From a checkpoint of a small image VQ-VAE.
Model: encoder moe expert_choice, encoder layers 12, decoder activation gelu, decoder widths [32, 32, 64, 128].
Training: muon at rate 0.0051, 6400 steps, batches of 64.
Data: trained on photos with spoken descriptions (Open Images, Localized Narratives), 203450 training examples, 2.0 epochs.
Rows from block 11 of the encoder of a small image VQ-VAE, named by matrix and row number. Rows with one number within an expert belong to one neuron, the router's apart. Each number is 128 + 24 x the weight over its row's rms, rounded and kept within 0 to 255. All counts start at 0.
Before each expert's rows are labels from the 100 images, of 14976, where the router gives the expert most weight on average: "patch colour" is the nearest of a few named colours to the mean colour under the peak. Only what is clearly more common there than usual is listed. The data: photos with spoken descriptions (Open Images, Localized Narratives). In brackets: how many of the 100.
# router: router (encoder.blocks.11.mlp.router.weight, 4x256, trained with AdamW), inputs 172-255
# up: expert up (encoder.blocks.11.mlp.up, 4x128x256), inputs 172-255
# down: expert down (encoder.blocks.11.mlp.down, 4x256x128, transposed), outputs 172-255

# expert 1
patch colour: grey (68)
router.1 [119 134 127 137 116 123 119 139 128 113 137 144 156 106 115 133 103 122 115 152  99 141 136 156 123  87 109 150 113 106 147 106 172 133 120 153 113 122 115 179  82  65 113  70 122 122 125 147 107 100 153  98 137 126 127  89 136 108 129 129  82 166 134 140 110  88 170 148 134 120 100 147 107 123 161 127 126 127 103 149 121 141 162 147]
up.0 [102 117  84 151 119 133 154  73 141 131 134 123 121 151 153 106 113 188 116 112 148  87 148 141 135 112 140 130 113 159 104 144  86 135 141 140 147 150 155 111 125 135 143  92 150 126 121  98 130 139 124 133 122 105 127 126 108 130 153 133 120 130 110 130 151 112 125 134 117 165 151 113 152 132  87 158  79 126 146 127 106 127 175 145]
down.0 [124 134  91 110 134 100 153 138 134 104 104 103 210 120  95 124 100 103 112 111 104 141 108 154 115 122 134 159 136 155 150 143 120 154 135  82 115 111 127 179  92  46 160 111 153 128 121 121 133  87 117 100 137  94 149 143 136 178 131 141  99 155 143 127 125 168 115 114 105 125 149 100 122 189 110 137 149 114 114 133 157 108 138 111]
up.1 [108 105 128 162 119 149 142 115  86  67 147 125 148 122 116 151 125 110 161 150 134  83 169 167 150 118 154 120 100 175  77 106 158 108 122 171 126 129 203 145 145 142 110 127 102 135 138 133 118 128 123 130 119 107 142  85 140 164 141 106 115  88 111 125 122 127 145 107 132 158 104 127 116 171 127 116 157  88 174 106 125 129  99 122]
down.1 [117 119 120 138 127 133 111  77 107 159 104 148  87 160 139 105 162 147 162 138 126 115 151 177 144 151 208 130  90 139 123 131  43 102 147  93 151 136 153 113 147 154 145 130 109 115 155 155 115 106 133 138 123 158 125 157 130  82 127 131 111 124 132 137 126 103 132 162 133 144 102 153 158 126  93 105  87 124 115 166  86 150 122 136]
up.2 [119 146 147 178 133  93 180 164 152 118 131 135 116 127 129  94 111 110 127 116  92 117 140 111 104 140 103 145 108 100 157 110 134 135 134 127 118 136 120 124 116 129 154 117  88 135 132 123 137 126 121 101 111 168 159  63 139 125 115 127  83 160 104 145 117 144 105 175 142 137 111 117 114 163 112 111 133 126 152 134 117 143 162  97]
down.2 [153 112 117 111 118 139 152 105 119 101 145  80 169 118 135 152  98 142 137 145 140 164  91 169 144 136 136  76 143 134 100 119 119 111 126 133 111 111 203 144 123 173 108 121 116 122 128 114 113 111 139 180 152  90 124 108 122 141 132 103 130 147 109 161 157 123 134 140 132 112  99 125  81 142 189 124 153 125 117  87 160  85 105 121]
up.3 [164 144  97 155  91 126 148 140 145  96 106  97 109 134  87 105 149 144 113 103 119 147 158  85 116 146  77 136 107 113 112  97 131 114 161  93 133  85 149 122 141 137 158 104 108 132 116 133  97 115 153 105 135 159 123 157 114 155 147 144 110  91 147 115 128 129 135 103 132 103 140 113 134 128 137 122  76 120 130  76 168 165 116 126]
down.3 [141  87 181 110 121 110 126 128 130 149 168 100 158 137 152 153 126 110 128  85 128 152 109 114 127 134 146  86 133  85 140 157 116 138 102 158 107 109 139 150 141 159 109 116 138 126  84 117 121 103 102  72  99 102 132 123 157 168 115 102 122 139 148 125 134 163  95 145 124 132 120 130 122 136  90  98  96 104 121 167 137 107 173 137]
up.4 [145 133  91  98 129  91 129 120 133 134  72 163 138 165 117 126 117 145 130 163 104 130 128 191 149 122  93  73 124 155 115 114 127 120 132 146 139 129  86 116 123  78 156 120 135 135 108 121 114 129  82 112 119 137 129 111 164 129 142 119 106 122 124 123 107 138 166 146 154  85 120 137 116 100  92 128 148 118 133 122 108 126  88 145]
down.4 [137 132 161 122  98 156 113 120 121 157 173 109 126  82 146 153 149  70 117 134 123 136 117  45 143 128 132 122 153  86 142 140 165 135 132 116 122 125  66 127 118 164 133  95 124 134 133 162 129 145 133  91  91 110  96 118 132 108 112  97 137 146 125 114 120 143 116 106 120 116 155 153 176 142 187 155  92 127 122 153 165 126 166 110]
up.5 [131 141 113 125 133 100 124 114 153 161 139 173 112 136 116 114 127 134 124 142 121 163 137 149 129 128 151 161 124 140 149 125 107 147 130 145 135  96 135 176 136 143  93 140 141 152 127 148 124  73 149 146 137 133 143 172 123  79 133 143  75 131 146  97 144 104 116 159 140 116  91 142 154 113 135  79 108 141 163 133  92 101 130 132]
down.5 [113 114 130 142 128 154 141 123 114 115 130 119  90 161  96 132 178 125 154  54 119 117 154 145 153 144 171  93 135 118 119  99 154 110 157 131 168 126 145 111 162 175 123 104 116 137 151 172  96 143 137 139 130 146 148  91 159 114 148 139  97  98 149 133 122 115 131 131 140 112 101 149 157 117  95 115 130 124 110 152  33 131 134 126]
up.6 [120 135 143 145 131 138 142 132 161 120 148 107 182 144 117 143 141 132  85 135 186 107 149 120 122  54 115  97 117 117 123 136  84 133 126  69 116 126  97 136 136 124 152 117 164 119 141 162 122 146 170 139 138 140 148 151 127 108 132 114 134 132 145 141 101  99 115 112 132 135  93 153 170 121 119 101  81 120 130  91 110 152 139  97]
down.6 [120 123 145 153 139 110 117 153 136 130 124 131  76 120  98 111 125 104 135  57 132 134  94 129 159 138 145 129 136  92 100 145 140 125 142 124 141 104  87  99 129 157 128  99 112 137 123 138 136 138 138 128 132 142 108 128 141 138 149 131 127 110 143 109 142 132 149 171 155 141 117 143 117  88 157  90 140 108  90 127 110  63 152 148]
up.7 [132 127 132 105 112 139 123 109 176  85 109 127 123 161 121 113 123  83 144 109 138 152 181 168 124 134 121  92 143 148 101 120 114 114 120 104 148 157 127 127 145 127 147 123  90 116 153 146 108 143 150 135 144 157 111 149 111 146 124 109 113 135 117 107 131  91 113 134 136 141 102 143 107 139 174 121 122 123 126 135 160 117 145  90]
down.7 [132 136 134 140 156 135 125 118 128  99 155 112  86 160 115 174 115  80  92 102 167 126 159  81 141 145 107 119 129 100  92 130 158 138  96 143 128 129 142 133 124 162  82 129 141 109 120 104 104  82 129  96 113 126 107 109 101 162 116 174  94 131  81  83 139 102 118 126 101  74 162 148 148 137 133 102 174 123 141 121 168 107 170 114]
up.8 [152 147 149 120 123 145 128 113 174 122  97 155 139  96 116 100 128 105 152 134 144 139 122 145 123 113  83 111 100  49  98 109 110 104 120  75 143 156 152 133 120 154 129 119 134 130 141 126 103 118 139 109 121 132 116 144 167 123 131 161 145  95  95 133 147 129 123 111  94 154 117 146 122 138 150 213 187 163 166 114 143 137 138 113]
down.8 [121 121 126 136 156 113 119 128 146 117 124  92 139 183 104 147 137  74 109  45 163 132 163  82 128 144 118 115 159 145 124  98 156 140 113 192 149 135 120 106 139 150 118 150 100 132 146 159 140 118 150  95 134 119 121 105 136 117 135 147 118 106 105  87 108 113 102 117 106  68 182 124 125 133 139 103 147 112 150 135 147 109 156 125]

# expert 3
patch colour: grey (67)
router.3 [153 118 103 122 136 119 126  42 146 119 123 148 124 135 125 127 148 118  95  96 129 121 137  94 153 117  96 170 120 117 128  90 109 166 170 118 158 160  83 143 105 135  81 143 118 100 150 152 103 159 123 114 102 169  83 161 132 109 133 154 106 126  98 130 123 111 137 115  85 184 116 126 139 115 174 117 139 153 136 135 154 160 148 151]
up.0 [150 110 145 114  54 126 124 115 112  93  76 130 162  96 121 143 113 124 116 107 136  94 168 120 124 138  42 133 185 156 141 126 113 124 118 161 150 129 135 123 103 125 118 115 144 117 126 129 102 125 139 133 135 117 165 142 123 101 155 170 160 113 133 112 120 137 106 124 105 173 167 132 153 121 156 129 150 107 157 118 149 156 105 126]
down.0 [118 138 113 145 149 163 141 142 117  93 101 104 111 102 101  72 166 172 144 131 129 132 117 175 121 165 158 122 169 164 147  87  97  97 104 144 144 136 111 133 126 132 171 111 143 114 141 121 135 163 121 143 155 149 144 151 123  95 139 137 149  94 164 140 125 124 125 134 139 132 124 106 141 149 130 138 158 175 129 113  90 167 109 142]
up.1 [117 132 174 119 135 111 126 115 137 130 151 109  82 113 150 140 109 168 100 176 142 100 140 162 108 166 128 127 121 142 131 144 152  93 119 111 110 130 122 105 142 173 165 122 121 114 114 145 135 125 124 166 131 143 165  79 119 106 117 143 111 127 139 154 130 123 170 153 132 101 124 135 128 114 126 127 121 149 151 174  91 102 147 140]
down.1 [120 127 145 108 131 130 131 126  92 161 125 132  98 126 173 127 117  96 143 141 118 156  81 112 130 165 145 123 191  81 124 153 112 144 125 157 124 138 139 108 118 163 124 127 127 139 150 158 152 129 104 143 129 111 119 117 143  94  82 146  96  84 132 152 143 122 144 134 109 108 123 157 120 102 139 155 134 103 116 136 130 120 125 123]
up.2 [124 150 138 120  99 115  98 178 144 144 150 129  82 115 127 115 190 100 142 109 134 111 112 119  62 143 128 122 137 138 110  99 102 125  83 112 127  89 121  99 150 124 161 127 163 179 104 157 133 130 126 117  89 131 132 151 123 114 112 123 129 117 142 139 123 138 138 137 135 151 142 150 138 140 128  65 106 131 160  88  95 136 142 157]
down.2 [116 106 145 118  71 109 156  73  96 142 139 110 126 144 105 146 158  34 143 169 141 158 121  84 149 157 158  86 104  71 122 133 134 130 149 137 156 110 123 129 120 139 136 159 157 114  81  97 116 159 144 123 133 162 114 129 146 105 127 140  98 116 127 160 136 134 125 146  84 157  81 125 120 134 136 132 109 128 121 147 144 104 162 118]
up.3 [128 171 115 142 121 125 128 106 133  96  76  88 110 148 135 100 145 133 151 123 139 122 171 182 132 135  74 145 113 180 149 112 109 120 170 110 130 145 112 144 163  82 122 110 154 110 134 140 108 152 134 159 131 114 146 139 130 141 117 102 144 166 134 148 119 103 156  84 120 134 180 165 128 132 158 193 143 134 146 112 155 117 131 136]
down.3 [123 120 136 111 100 171 128 135 109 136 150  98 158 137 170 152  63  57  99 106 102 156  91  83 133 141 133 125 147 113 121 154 135 122 114  97 123 135 140 126 126 144 126 125  96 164 116 133 164 110 106 124 126 166 112 134 144 128 126 137 154  95 102 146 119 113 140 139 131 131 149 181 122 140 144  73  99 139 122 142 204 150 163 114]
up.4 [131 102 144 155 124 166 110 108 108  97 131  95 135 148 128 128  44 143 141 126 160 101 181 137 130 118  74 121 129 100 147 138 132 121 123 164 139 118 137 124 107 145 156 124 128 130 142 116 124 120 112 118 123 111 194 141 121 145 119 143 120 122 144 109 150 147  92 108 127 112 135 139 138 120  92 135  67 107 128 169 116 163 128 140]
down.4 [109 185 103 142 142 109 136 176 108 133 172 131  99 108 126  98 128 125 103 155 133 122 102  88 169  76  93 156 118 144 148 182 135 128 189 122 121 133 124 105 120  99 133 145 113 133 157 174  93 123 148 126 125 110 135  94 121 138 121 104 135 123 123 116 143 152 133 118 148  86 122 119 118  90 132 149 168 117 140  65 121  89 126 126]
up.5 [127 106 141 186 116 133  86 135 158  69 105 121 163 143 128 118 122 137 139  88 102 154 107 149 106 126 113 136 120 132 147 113 126 117 138 152 129 111 118 120 127 103 148 145 165 157 133 110 157 144 126 119  90 104 158 140 169 143 125 109 128 130 121 128 137 152 172 117 147 130 103 148 122 151 106 102 114  90 113 100 117 130 139 137]
down.5 [134 141 100 113  96 140 134 128  76 142 130  86 110 122 157 170 117  24  92 159 123 151 125  55 131 142 119 119 153  50 107 188 115 132 118 130 118 130 172 111  97 132 102 134 132 133 119 125 102 120 113 114 118 165 119 120 137 107 106 179 120  85 111 136 163 131 144 113 109 125 120 146 124 126 153  83 127 132 104 132 197 119 145 120]
up.6 [132  92 124 128 141 167 100 126 205 115  93 118 140 136 109 129 143 112  94 105 101 138 110 123 163 135  77 149 149 183 168 100 140 111 127 152 143 131 117 116 135 152 109 130  83 101 132 154  82 112 140 141 148 131 110 142 137 120 130 120  78 123 150  91 138 156 102 142 143 104 136 136 165 120 150 104 110 138 145 111 183  87 104 140]
down.6 [126 121 122 115 128 127 135  98 120 113 119  82  24 132 116 138 171 137 143  76 135  98 140 120 168 128 178 103 134 112 125 151 130 131 120 116 174 113 110 137 147 141 120 110 107 167 147 116 127 150 105 140 128 163 130 113 147 119 123 143 153 114 137 119 140 149 151 118 119 136 129 133  89 119 161  67 145 120 130 144 116  72 145 119]
up.7 [104 170 121 135 183 131 135 121 178  98 125 131 125 124 110 122 161 113 140 107 121 109 119 129 105 124 114 198 103 121 107 121 130  96 133 124 156 118 142 134 130 117 141 145 100 148 147 148 128 122 163 151 114 140 120 108 120 106 145 153  89 143 168 110 138 114 157 136 143 101 150 120 155  94 155  83 145 136 155 119  68 118 112 149]
down.7 [133 104 117  93  75 130 136  75 117 104 114  99 122 144 132 178 188 111 166 122 104 133 149 177 148 116 173  77  89 106 101 159 149 150 131 154 125 116 167 135 115 140 112 144 132 137 123 125  94 147 141 127 130 131 136 115 141 117 110 151 114 126 114 133 116 146 152 126 105 162 104 145 110 139  57  95 110  93 117 148 115 156 133 109]
up.8 [125 135 112 133  72  99 153 102 118 110 128 118 138 108 156 128  85 164 107 168 148 112 158 161 140 144 174 121 119 110 149 132 170 100  99 127 117 150 121 159 117 128 116 134 174  93 105 158 132 141 141 120 127 127 147 169 140 121 130 124 147 117 127 149 111 100  88 122 121 114 117 126 163 139 106 215  96 128 111 149  90 121 146 106]
down.8 [124 123 131 119  78  73 145 106 106 159 110 142 150  88 154 133 113 137 141 133 154 129 124 145 104 137 143 117 110 105 148 140  95  96 110 152 137 136  88 144 117 148 170 101 172 132 113 109 142 149 127 137 148 126 152 144 137  97 104 128  73 152 160 156 133 129 107 114 104 133 163 108 145 159 119 158  96 100 146 117 112 114 166 101]

# expert 0
patch colour: black (100)
router.0 [106 128 104 130  83 160 155 170 151 104 146  92 172 111 111  99 103 107 142 151 133 120 103 135 140 146 130 129  97 102 145 138 172 125 168  89 132 121 176 102 156 108 145 136 133 131 144 162 141 109 139 127 156 107 150 133 124 131 142 124 157 114 135 129 137 132  95 120 172 122 102 133 105 166 125 157  89 128 165 101 159 115 113  89]
up.0 [120 140 127 116  70 130 142 139 123 133 119  97 148 101 163 136 143 146 161 121 144 150 166 222 146 142 171 146 149  89 110 136 155 108 125  95 130 167 157 103 148 136 133 117 182 128 138  61 151 123 172 142 124 101 134  98 137 114 124 138 152 136 120 180 127 120 137 154 135 137 138  86 127 140 174 131 139 154 129 179  92 117 129 122]
down.0 [152 132 134 138 154 145 109 144 125  99 110 100  22 136 110 143 177 117 167 111  98 142 119 185 129 128 187 133 116 152 125 116 106  58 118 125 119 117 173 114 125  74 137 112 104 147 132 136 143 131 122 165 148 126 157 104 105  93 116 121 140  87 176 116 128 120 160 109 164 152  95 154  78 112 131  64 130 118 111 145  92 126 116 175]
up.1 [109 147 153 113 120 140 118 120 119 163 114 142 145 141 156 135 153 160 131 160 170 117 122 136 107 100 125 120 128 106 160 118 122 116 107 149 128 101 145 150 142 128 147 119 178 125  83 117 164  98 139 113 102 117 132 116 152 137 124 121 156 130 147 158 128  89 123 136 107  92 129 138 145  97  67 133 116 136 116  68 105 123 156 122]
down.1 [129 147 112 143 127 178 137 151 138 106 156 126 189 120 124 114 106 190 147 157 100 160 128 204 115 133  91 151 100 159 121  81 158 111 139 136 115 100 129 125 112  89 114  96 121 124 150 122 133 142 138 138 116 124 128 120  91 116 136 118 120 106 130 111 131 128 173 119 169 124 128 131  81 129 133 132 118 145 126 116 100 153  76 148]
up.2 [142 141 119 133 150 115 134 137 133 105  94 157 164 180 144 112 131 125 142 110 114 145 133 114 127 110  83 100 103 153 107 123 144  92 127 122 145 131 115 156 175 157 155 115 157 110 151 138 120 112 112 152 138 156  90 109 132 145 160 120  85 120 143 131 131 148 155 135 132  58 157 151 104 105  95 106 134 171 118 105 193 135 119 119]
down.2 [134 118 120 116 154 124 124 127  77 130 173 147 209 121 130 134 169  98 103 163 155 134  80  69 140 130 107 130 117  95 126 176 147 152 135 134 108 113 127 130  91 114 125 168 129 116  89 141 145  91 117  73 106  82 142  88 122 139 138 125 107 103 133 117 121 148 112  97  96  89 204 132 110 123 134 163 148 128 153 170 140 116 147 132]
up.3 [113 121 114 137  80 124 136 112 155 128 120  77 142 131 134  95 145 111 164 106  80 153 128 155 143 147 136 129 129 115 136 130 127 160 141 141 112 126 132 106 150 151 136 162 130 119 111 125 134 104 109  93  96  85 123 121 122 118 122 101 139 119 121  81 101 160 134 144 146 138 108 124 105 122 100 208  99 126 112 108 115 148 124 146]
down.3 [123 122 154 155 121  99 161 155 136 106 134 131  94  87 113 101 127 147 164 170 162 106 154 147 123 172 105 105 102 154 132 101 136  98 107 154 174 117 106 107 123 117 149  75 132 130 114 163  94 159 136 135 150 127 143 127 107 154 168 108  82 132 145 118 119 117 101 102 121 115 116 116 131 159 139 135 113 129 118 118 114 140 146 140]
up.4 [109 125 131 139 168 127  96 110 127 166 129 113  55  97 109 150 189 163 141 127 147 104 117 100 145 128 138 132 128  85 144  95 148 163 129 119 133 118 185 102 188 112 138 101 138 121 112 138 105 156 159 107  97 135 121 159 127  99 118 107 128 140 161 136 119 123 108 145  89 130 127 127 128 144 160  97 116 137 120  92  82 137 132 115]
down.4 [116 129 149 169 120 135 121 132 137  93 162 100   0 156 120 111 187 144 147  92 125 120 137 153 139 129 199 102 107  96 103 157 129 111 129 131 144 128 173 138 158 169 144 120 129 148 157 100 107 111  94 124 134 141 135 122 151 116 142 161 143 127 126 118 160 119 156 127 147 162  90 141 172  86  70  72 113 151 123 143 103 131 153 116]
up.5 [167 153 147 101 135 137 162 112 129 135 123 108 126  87 110 203 145  85 152 132 165 117 130 188 133 100 124 110 126  88 126 156 105 146 109 137 157 170 112 127 143 121 110 107  93  96 117 159 154 150 110 121 130 110 127 112 142 108 130 113 141 119 151 112 139 102 136 137 105 126 112 162 148 120  98 143  98 136 116  99 125 136  98 137]
down.5 [131 117 113 120 108 130 135 101 129 136  96 122 208 130 127 109 127  94  76 113 114 135  79  79 124 133 116 102 137 132 152 152 117 147 137 117 112 136 127 135 109 147 121 139 145 157  96 149 138  79 140 102  91 116 137 124 144 153 137 146 135 137  69 102 134 146 124 129  88 126 186 134  74 164 141 109 189  99 140 145 147 114 156 144]
up.6 [168 148 134 134 128 127 139 103 158 153 109 146 170  89 116 139  46 100 168 186 122 129 152 110 157 148  78 172 129 121 129 143 138 154 129 116 144 136 135 130 113 136 143 121 118 134 158 148 135 116 150 117 126  99 126 127 118 153 145 110 121 138 155 128 108 124 139 134 149 155 173 116 119 166 130  57 127 152 164  85 132 138 103 132]
down.6 [131 117 145 125 114 138 107 142 132 113 152 123  46 146 162  99 200 140 107 161 128 124 129 106 121 158 175 125 155 140 147 129 115 118 127 177 139 160 133 133 132 184 136 114 127 148 156 166 136  80  93 102 105 112 116 157 139 110 134 103 175 111 108 126 138 107 133 109  99 120  63 144 118 115  63 147 165 181 116 119 167 141 126 108]
up.7 [108 150 101 151 150 127 158 120 165 151  72 146 167 129 104 132  70 144 140 126 128 111 150 120 123 157 163 106 101 113 110 139 131 129 130 124 151 160 149 123 107  99 124 120  60 132 176 112  97 129 174 126  99 127 103 132 136 121 119 100  76 116 155 171 120 152 113 145 159 140 118 141 126 164 173 146 146 107 121 109 131 153 116 107]
down.7 [135  85 127 116 103 140 115 135 145 118 134 120 100 112 153 147 146  89 110 104 130 127 125 148  95 138 136 146 110 103 114 145 172 150 116  89  82 118 138 139 123 105 126 148 112 100 121 131 164 102  94 107 102  89 128 172 154 164 173 132 131 118 111 103 121 134 107 110  96 141 117 141 134 104 108 146  99 124 103 166 153 146 134 119]
up.8 [138 126 153 138 167 144 127 135 125 135  85 171 112 166 139 143 144 145  73 108 130 136 129 135 129 116  98 131 181 129 160 125 109 122 130 167 161 165  77 132 141 148  98 112 123 114 114 139 125 141 105  87 141 117 124 152 133  95 166 134 148 125 114 128 126 104 132  71 100 136 149 115 127 127 136 115 171 138  94 142 144 147 144 131]
down.8 [113 122 156 125 134 153  76 135 125 151 121 142 144 154 155 144 123  67 126 150 114 135 111  78 122 128 159 193  99  75 136 118 145  89 127 126 126 119 127 113 112 107 125 115 128 140 119 146 167 106  96 118 112  87 116 130 137 133 113 100 152 109 135 119 117 133 115 102 129 127 123 177 148  75 137 171 114 141 128 140 196 170 156 122]

# expert 2
patch colour: white (93)
router.2 [146 128 179 125 189 131 124 128 108 202 107 155 110 135 173 158 134 150 106 117 177 159 118 127  92 136 136 129 165 144 116 112  86  98  75 150 139 125 108 114 139 137 111 140 148 110 118  72 154 123 126 120 117 108 125 126 137 149 119 124 133 130 102 110 142 105 101 143  74 114 142 120 163 104  80 125 168 125 121 109 139 123 130 132]
up.0 [105 116 131 114 147 140 151 146 181  84 111 158 196 111 102 121 137 136 154 103 128 112 136 124 123 130  79 122 117 152 153 122  80 112 108 102 127 120 121 133 141 149 165 115 174 102 119 135 108 136 123 118 135 120 111 213 112 116  78 164 120 168 126 121  96 127 116 157  86 117  83 152 177 128 137 173 155 122 144 189 170 152 139 131]
down.0 [139 141 119 129 140 149 141 126 123 107 100  78 101 143 113  92 115 159 104 156 114 118 135 107 146 132 103 119 117 150 142  93 180 126 167 134 129 194 144 114 127 137 128 144 102 179 146 169 129 121 135 145 124 120 149  99 141 129 165  79 140 101  96 110 123 136 156 110 184 132 102 133  90 140 136 118 109 173 151  75 128 143 115 142]
up.1 [115 135 154 131 137 139 140 113 153  95 134  98 120 123 100 115 108  95 144 138 124 125 143 154 139 166 123 172 128  97 165 176 148 122 132 150 127 137 133 138 111  74 178 153 104 131 158 108 127 147 139 155 153 136 124 138 138 171 132 113 141 152 121 122 113 142 129 156 182 175 130  97  94 120 107 126 142  94 132 157 149 117 117 133]
down.1 [124 164 114 113 154 133 115 141  96 123 134 126 139 125 137 152 124  83 111 153 126 136  97  34 176 130 122 142 137  91 101 169 206 149 127 133  97 110 150 110  94 129  98 145 116 167 125 170 133 120 124 125 125 139 125  41 141 103 123 148 128 124 121 100 144 145 135 132  98  49 146 143 128 117 162 183 159  70 138 167 148 142 144 118]
up.2 [131 140 127 119 154 113 135 113 153 113 119 126  93 122 146 121 153 126 150 150 144 119 154 164 113  82 157 106  88  69 144 128 119 125 159 134 133 114 132  93 155 117 141 146 149 133 125  95 159 137 138 139 131 115 128 113 118  79 133 125 114 157 142  96 108 153 110 110 142 154 102  86 137 139 194 165 112 151 135 138  78 140 147 137]
down.2 [142 124 145 144 139 124 131 185 129 129 146  98 154 106 138 176  88 121 108 127 175 121 119 112 122 164  76 100 135 115  63 143 105 130  70 136  78  82 143 155 138 134 102 113 152 100 105  82 124 143 122 118 141 138 132 132  88 137 139 126 116 135  92 100 165 128 100 125  97 132 140 123 121 107 158  98 174 119 119 131 163  70 159 128]
up.3 [119 120 119 141 158 139 106 133  91 136 114 114 136  95 124 108 145 177 125 170 105 142 174 187 133 146 149 104 166 128 128  96 117 110 148 101 140 120 141 102 121 111  86 147 135 138 149 147 164 112 145 118 153 149 111  67 123 140 136 150 169  97 144 141  65 151  97 113 137 113 104 114 100  99 143 178 132 160 105 137 131 138 114 139]
down.3 [ 77 161 128 104 130 106 140 127 153 153 173 136 189 137 153 152 103 129 158 170 114 145  96 169 125 115 160 134 105 127 148 138 106 135 130 131 113  92 146 110 140 113 129 157 155 133 129 121 130 118 162 144 113  97 104 124 102 125  99 119 111 186 134 141 105 125 132 121 166 129 122 139 147 160  92 158 113 112 126 100 108 151 114 110]
up.4 [114 127 122 160 129 117 152  97 133 133 163 139 100 129 141 151 116 126 126  82 151 147 149  92 116 112 150 143 132 136 105 117 122 122 147 160 106 118 110  86 122  98 110 155 130 109 152 101 190 115 130 117 117 143 131 137 115 109 163 118 167 144 142  88 113 115 138 129 135 106 209  99  85 145 140 148 130 127 106  67  95 136 137 161]
down.4 [130 109 117 100 150 125 137 128 139 112  82 143 132 124 137 101 137 105  94 125 106 142 114 112 130 149 190 126 174 128 174 112  88 104  99  88 150 171 110 136 103 125 156  88 153 142 136 162 134 152 109 144 138 132 116 164 149 118 122 116 143 138 109 164 128 104 107 136 102 139 146 137 140 149 114 158 124 124 121 139 170 130 136 126]
up.5 [124 112 131 179 133 117 102 148 108 140 104 154  92 121 143 113 126 164 117 122 136 120 136 160 160 137 152 127 102  61 127 134 133 113 132 167 108 128 110 165 123 156 109 104 159  96  96 128 125  97 121 111 159 152  84 115 151  91 125 142 129 136 122 159 136 110  91 121 100 136 112 130 148 131 125 114 158 170 110 124 131 137 163 131]
down.5 [129 127 149  95 116 157 104 124 117 132 130 153 153 135 125  93 191  86 166 141 107 155 102 143 120 159 142 104 119  96 146 120 126 120  98 103 139 127  97 107 114 130 137 117 111 167 122 128 138 151 146 123 128 135 154 126 129 126 117 141  86  92 147 135 122 124 124 128 133 157 173 115 109 121 115 104 109 125 141 198 133 143 133 131]
up.6 [ 99 140 137 123 154 111 151 144 128 160 145 140 141  95 138  98 130 179 104 128 103 112  97 185 129  83 123 126  61 119 167 109 153 149 129 125 130 117 145 140 110 111 128  98 194 109 116 127 154 111 118 137 123 144  94 106 143 154 149 147 132 169 163 103 132 132 154 171 120  88  96 152 164 115 116 159  94 132 127 131  93 146 167 118]
down.6 [133 121 132 138 146 171 137 120 111  95 142 126  72 139 120  90 173 203 201 169  94 129 111 203 142 134 148 111  88 171 148  87 146  96 133 125 141 132 146 133 154 141 132 137  98 128 143 136 131 120 157 130 113 124 135 147 122 116 129 117 159 113 141 116 118 121 159 129 186 140  64 142 103 131  76 125 104 173 113 128  84 155  91 140]
up.7 [121 119 128 124  72 154 147 136 140 124 139 127 137  57 110 121 140  72 112 170  88 120 112 203 120 155  98 105 111 133 167 162 130 102 135 124 101 131 140 156 104 112 120 129 120 116 125 111 140 110 131 145 166 128 127 186 151 118  97 134 168 122 163 141 108 125 117 115 127 153  95 127 142 132 133 149 142 118 116 116 133 133 136 118]
down.7 [116 175  95 104 178 159 105  93  98 119 111 131  63 125 125 110 168 139 126 143  73  93 116  74 178 125 225 123 125 105 120 145 157 137 154 109 133 160 116 107 101 128 133 146 125 174 137 145 126 127 122 125 118 155 128 102 137 122 116 112 130 132 133 125 124 131 169 136 146  92 118 141 113 116 145 153 104 110 115 140 126 172 136 128]
up.8 [149 102 156 111 135 104 131 127  99  99 149 137 157 171 126 135 130 125 131 148 129 105 120 120 140 158 155 137 161 153 112 146  92 144 169 127 125 114 147 127 123 132 107 139 108  99 129 109 108 145 132 139 105 147 123 150 129 165  87 104 182 120 135 125 113 142 178 125 147 153 134 129 116 146 159 120  81 107 114 146 132 114 118 145]
down.8 [137 138 112 116 152 121 115 165 143 153 134 110 128 160 141 152 105  35 112 118 135 144 107  70 147 134 118 129 165  89 142 148  93 137 106 155 111 149 127  76 126 125 113 142 136 135 126  84 102 150 134 109 120 124 117 130 120 126  88 149 150  90 102 118 147 134 112 123  95 141 161 124 119 131 150  66 171  95 144 146 206 115 158 133]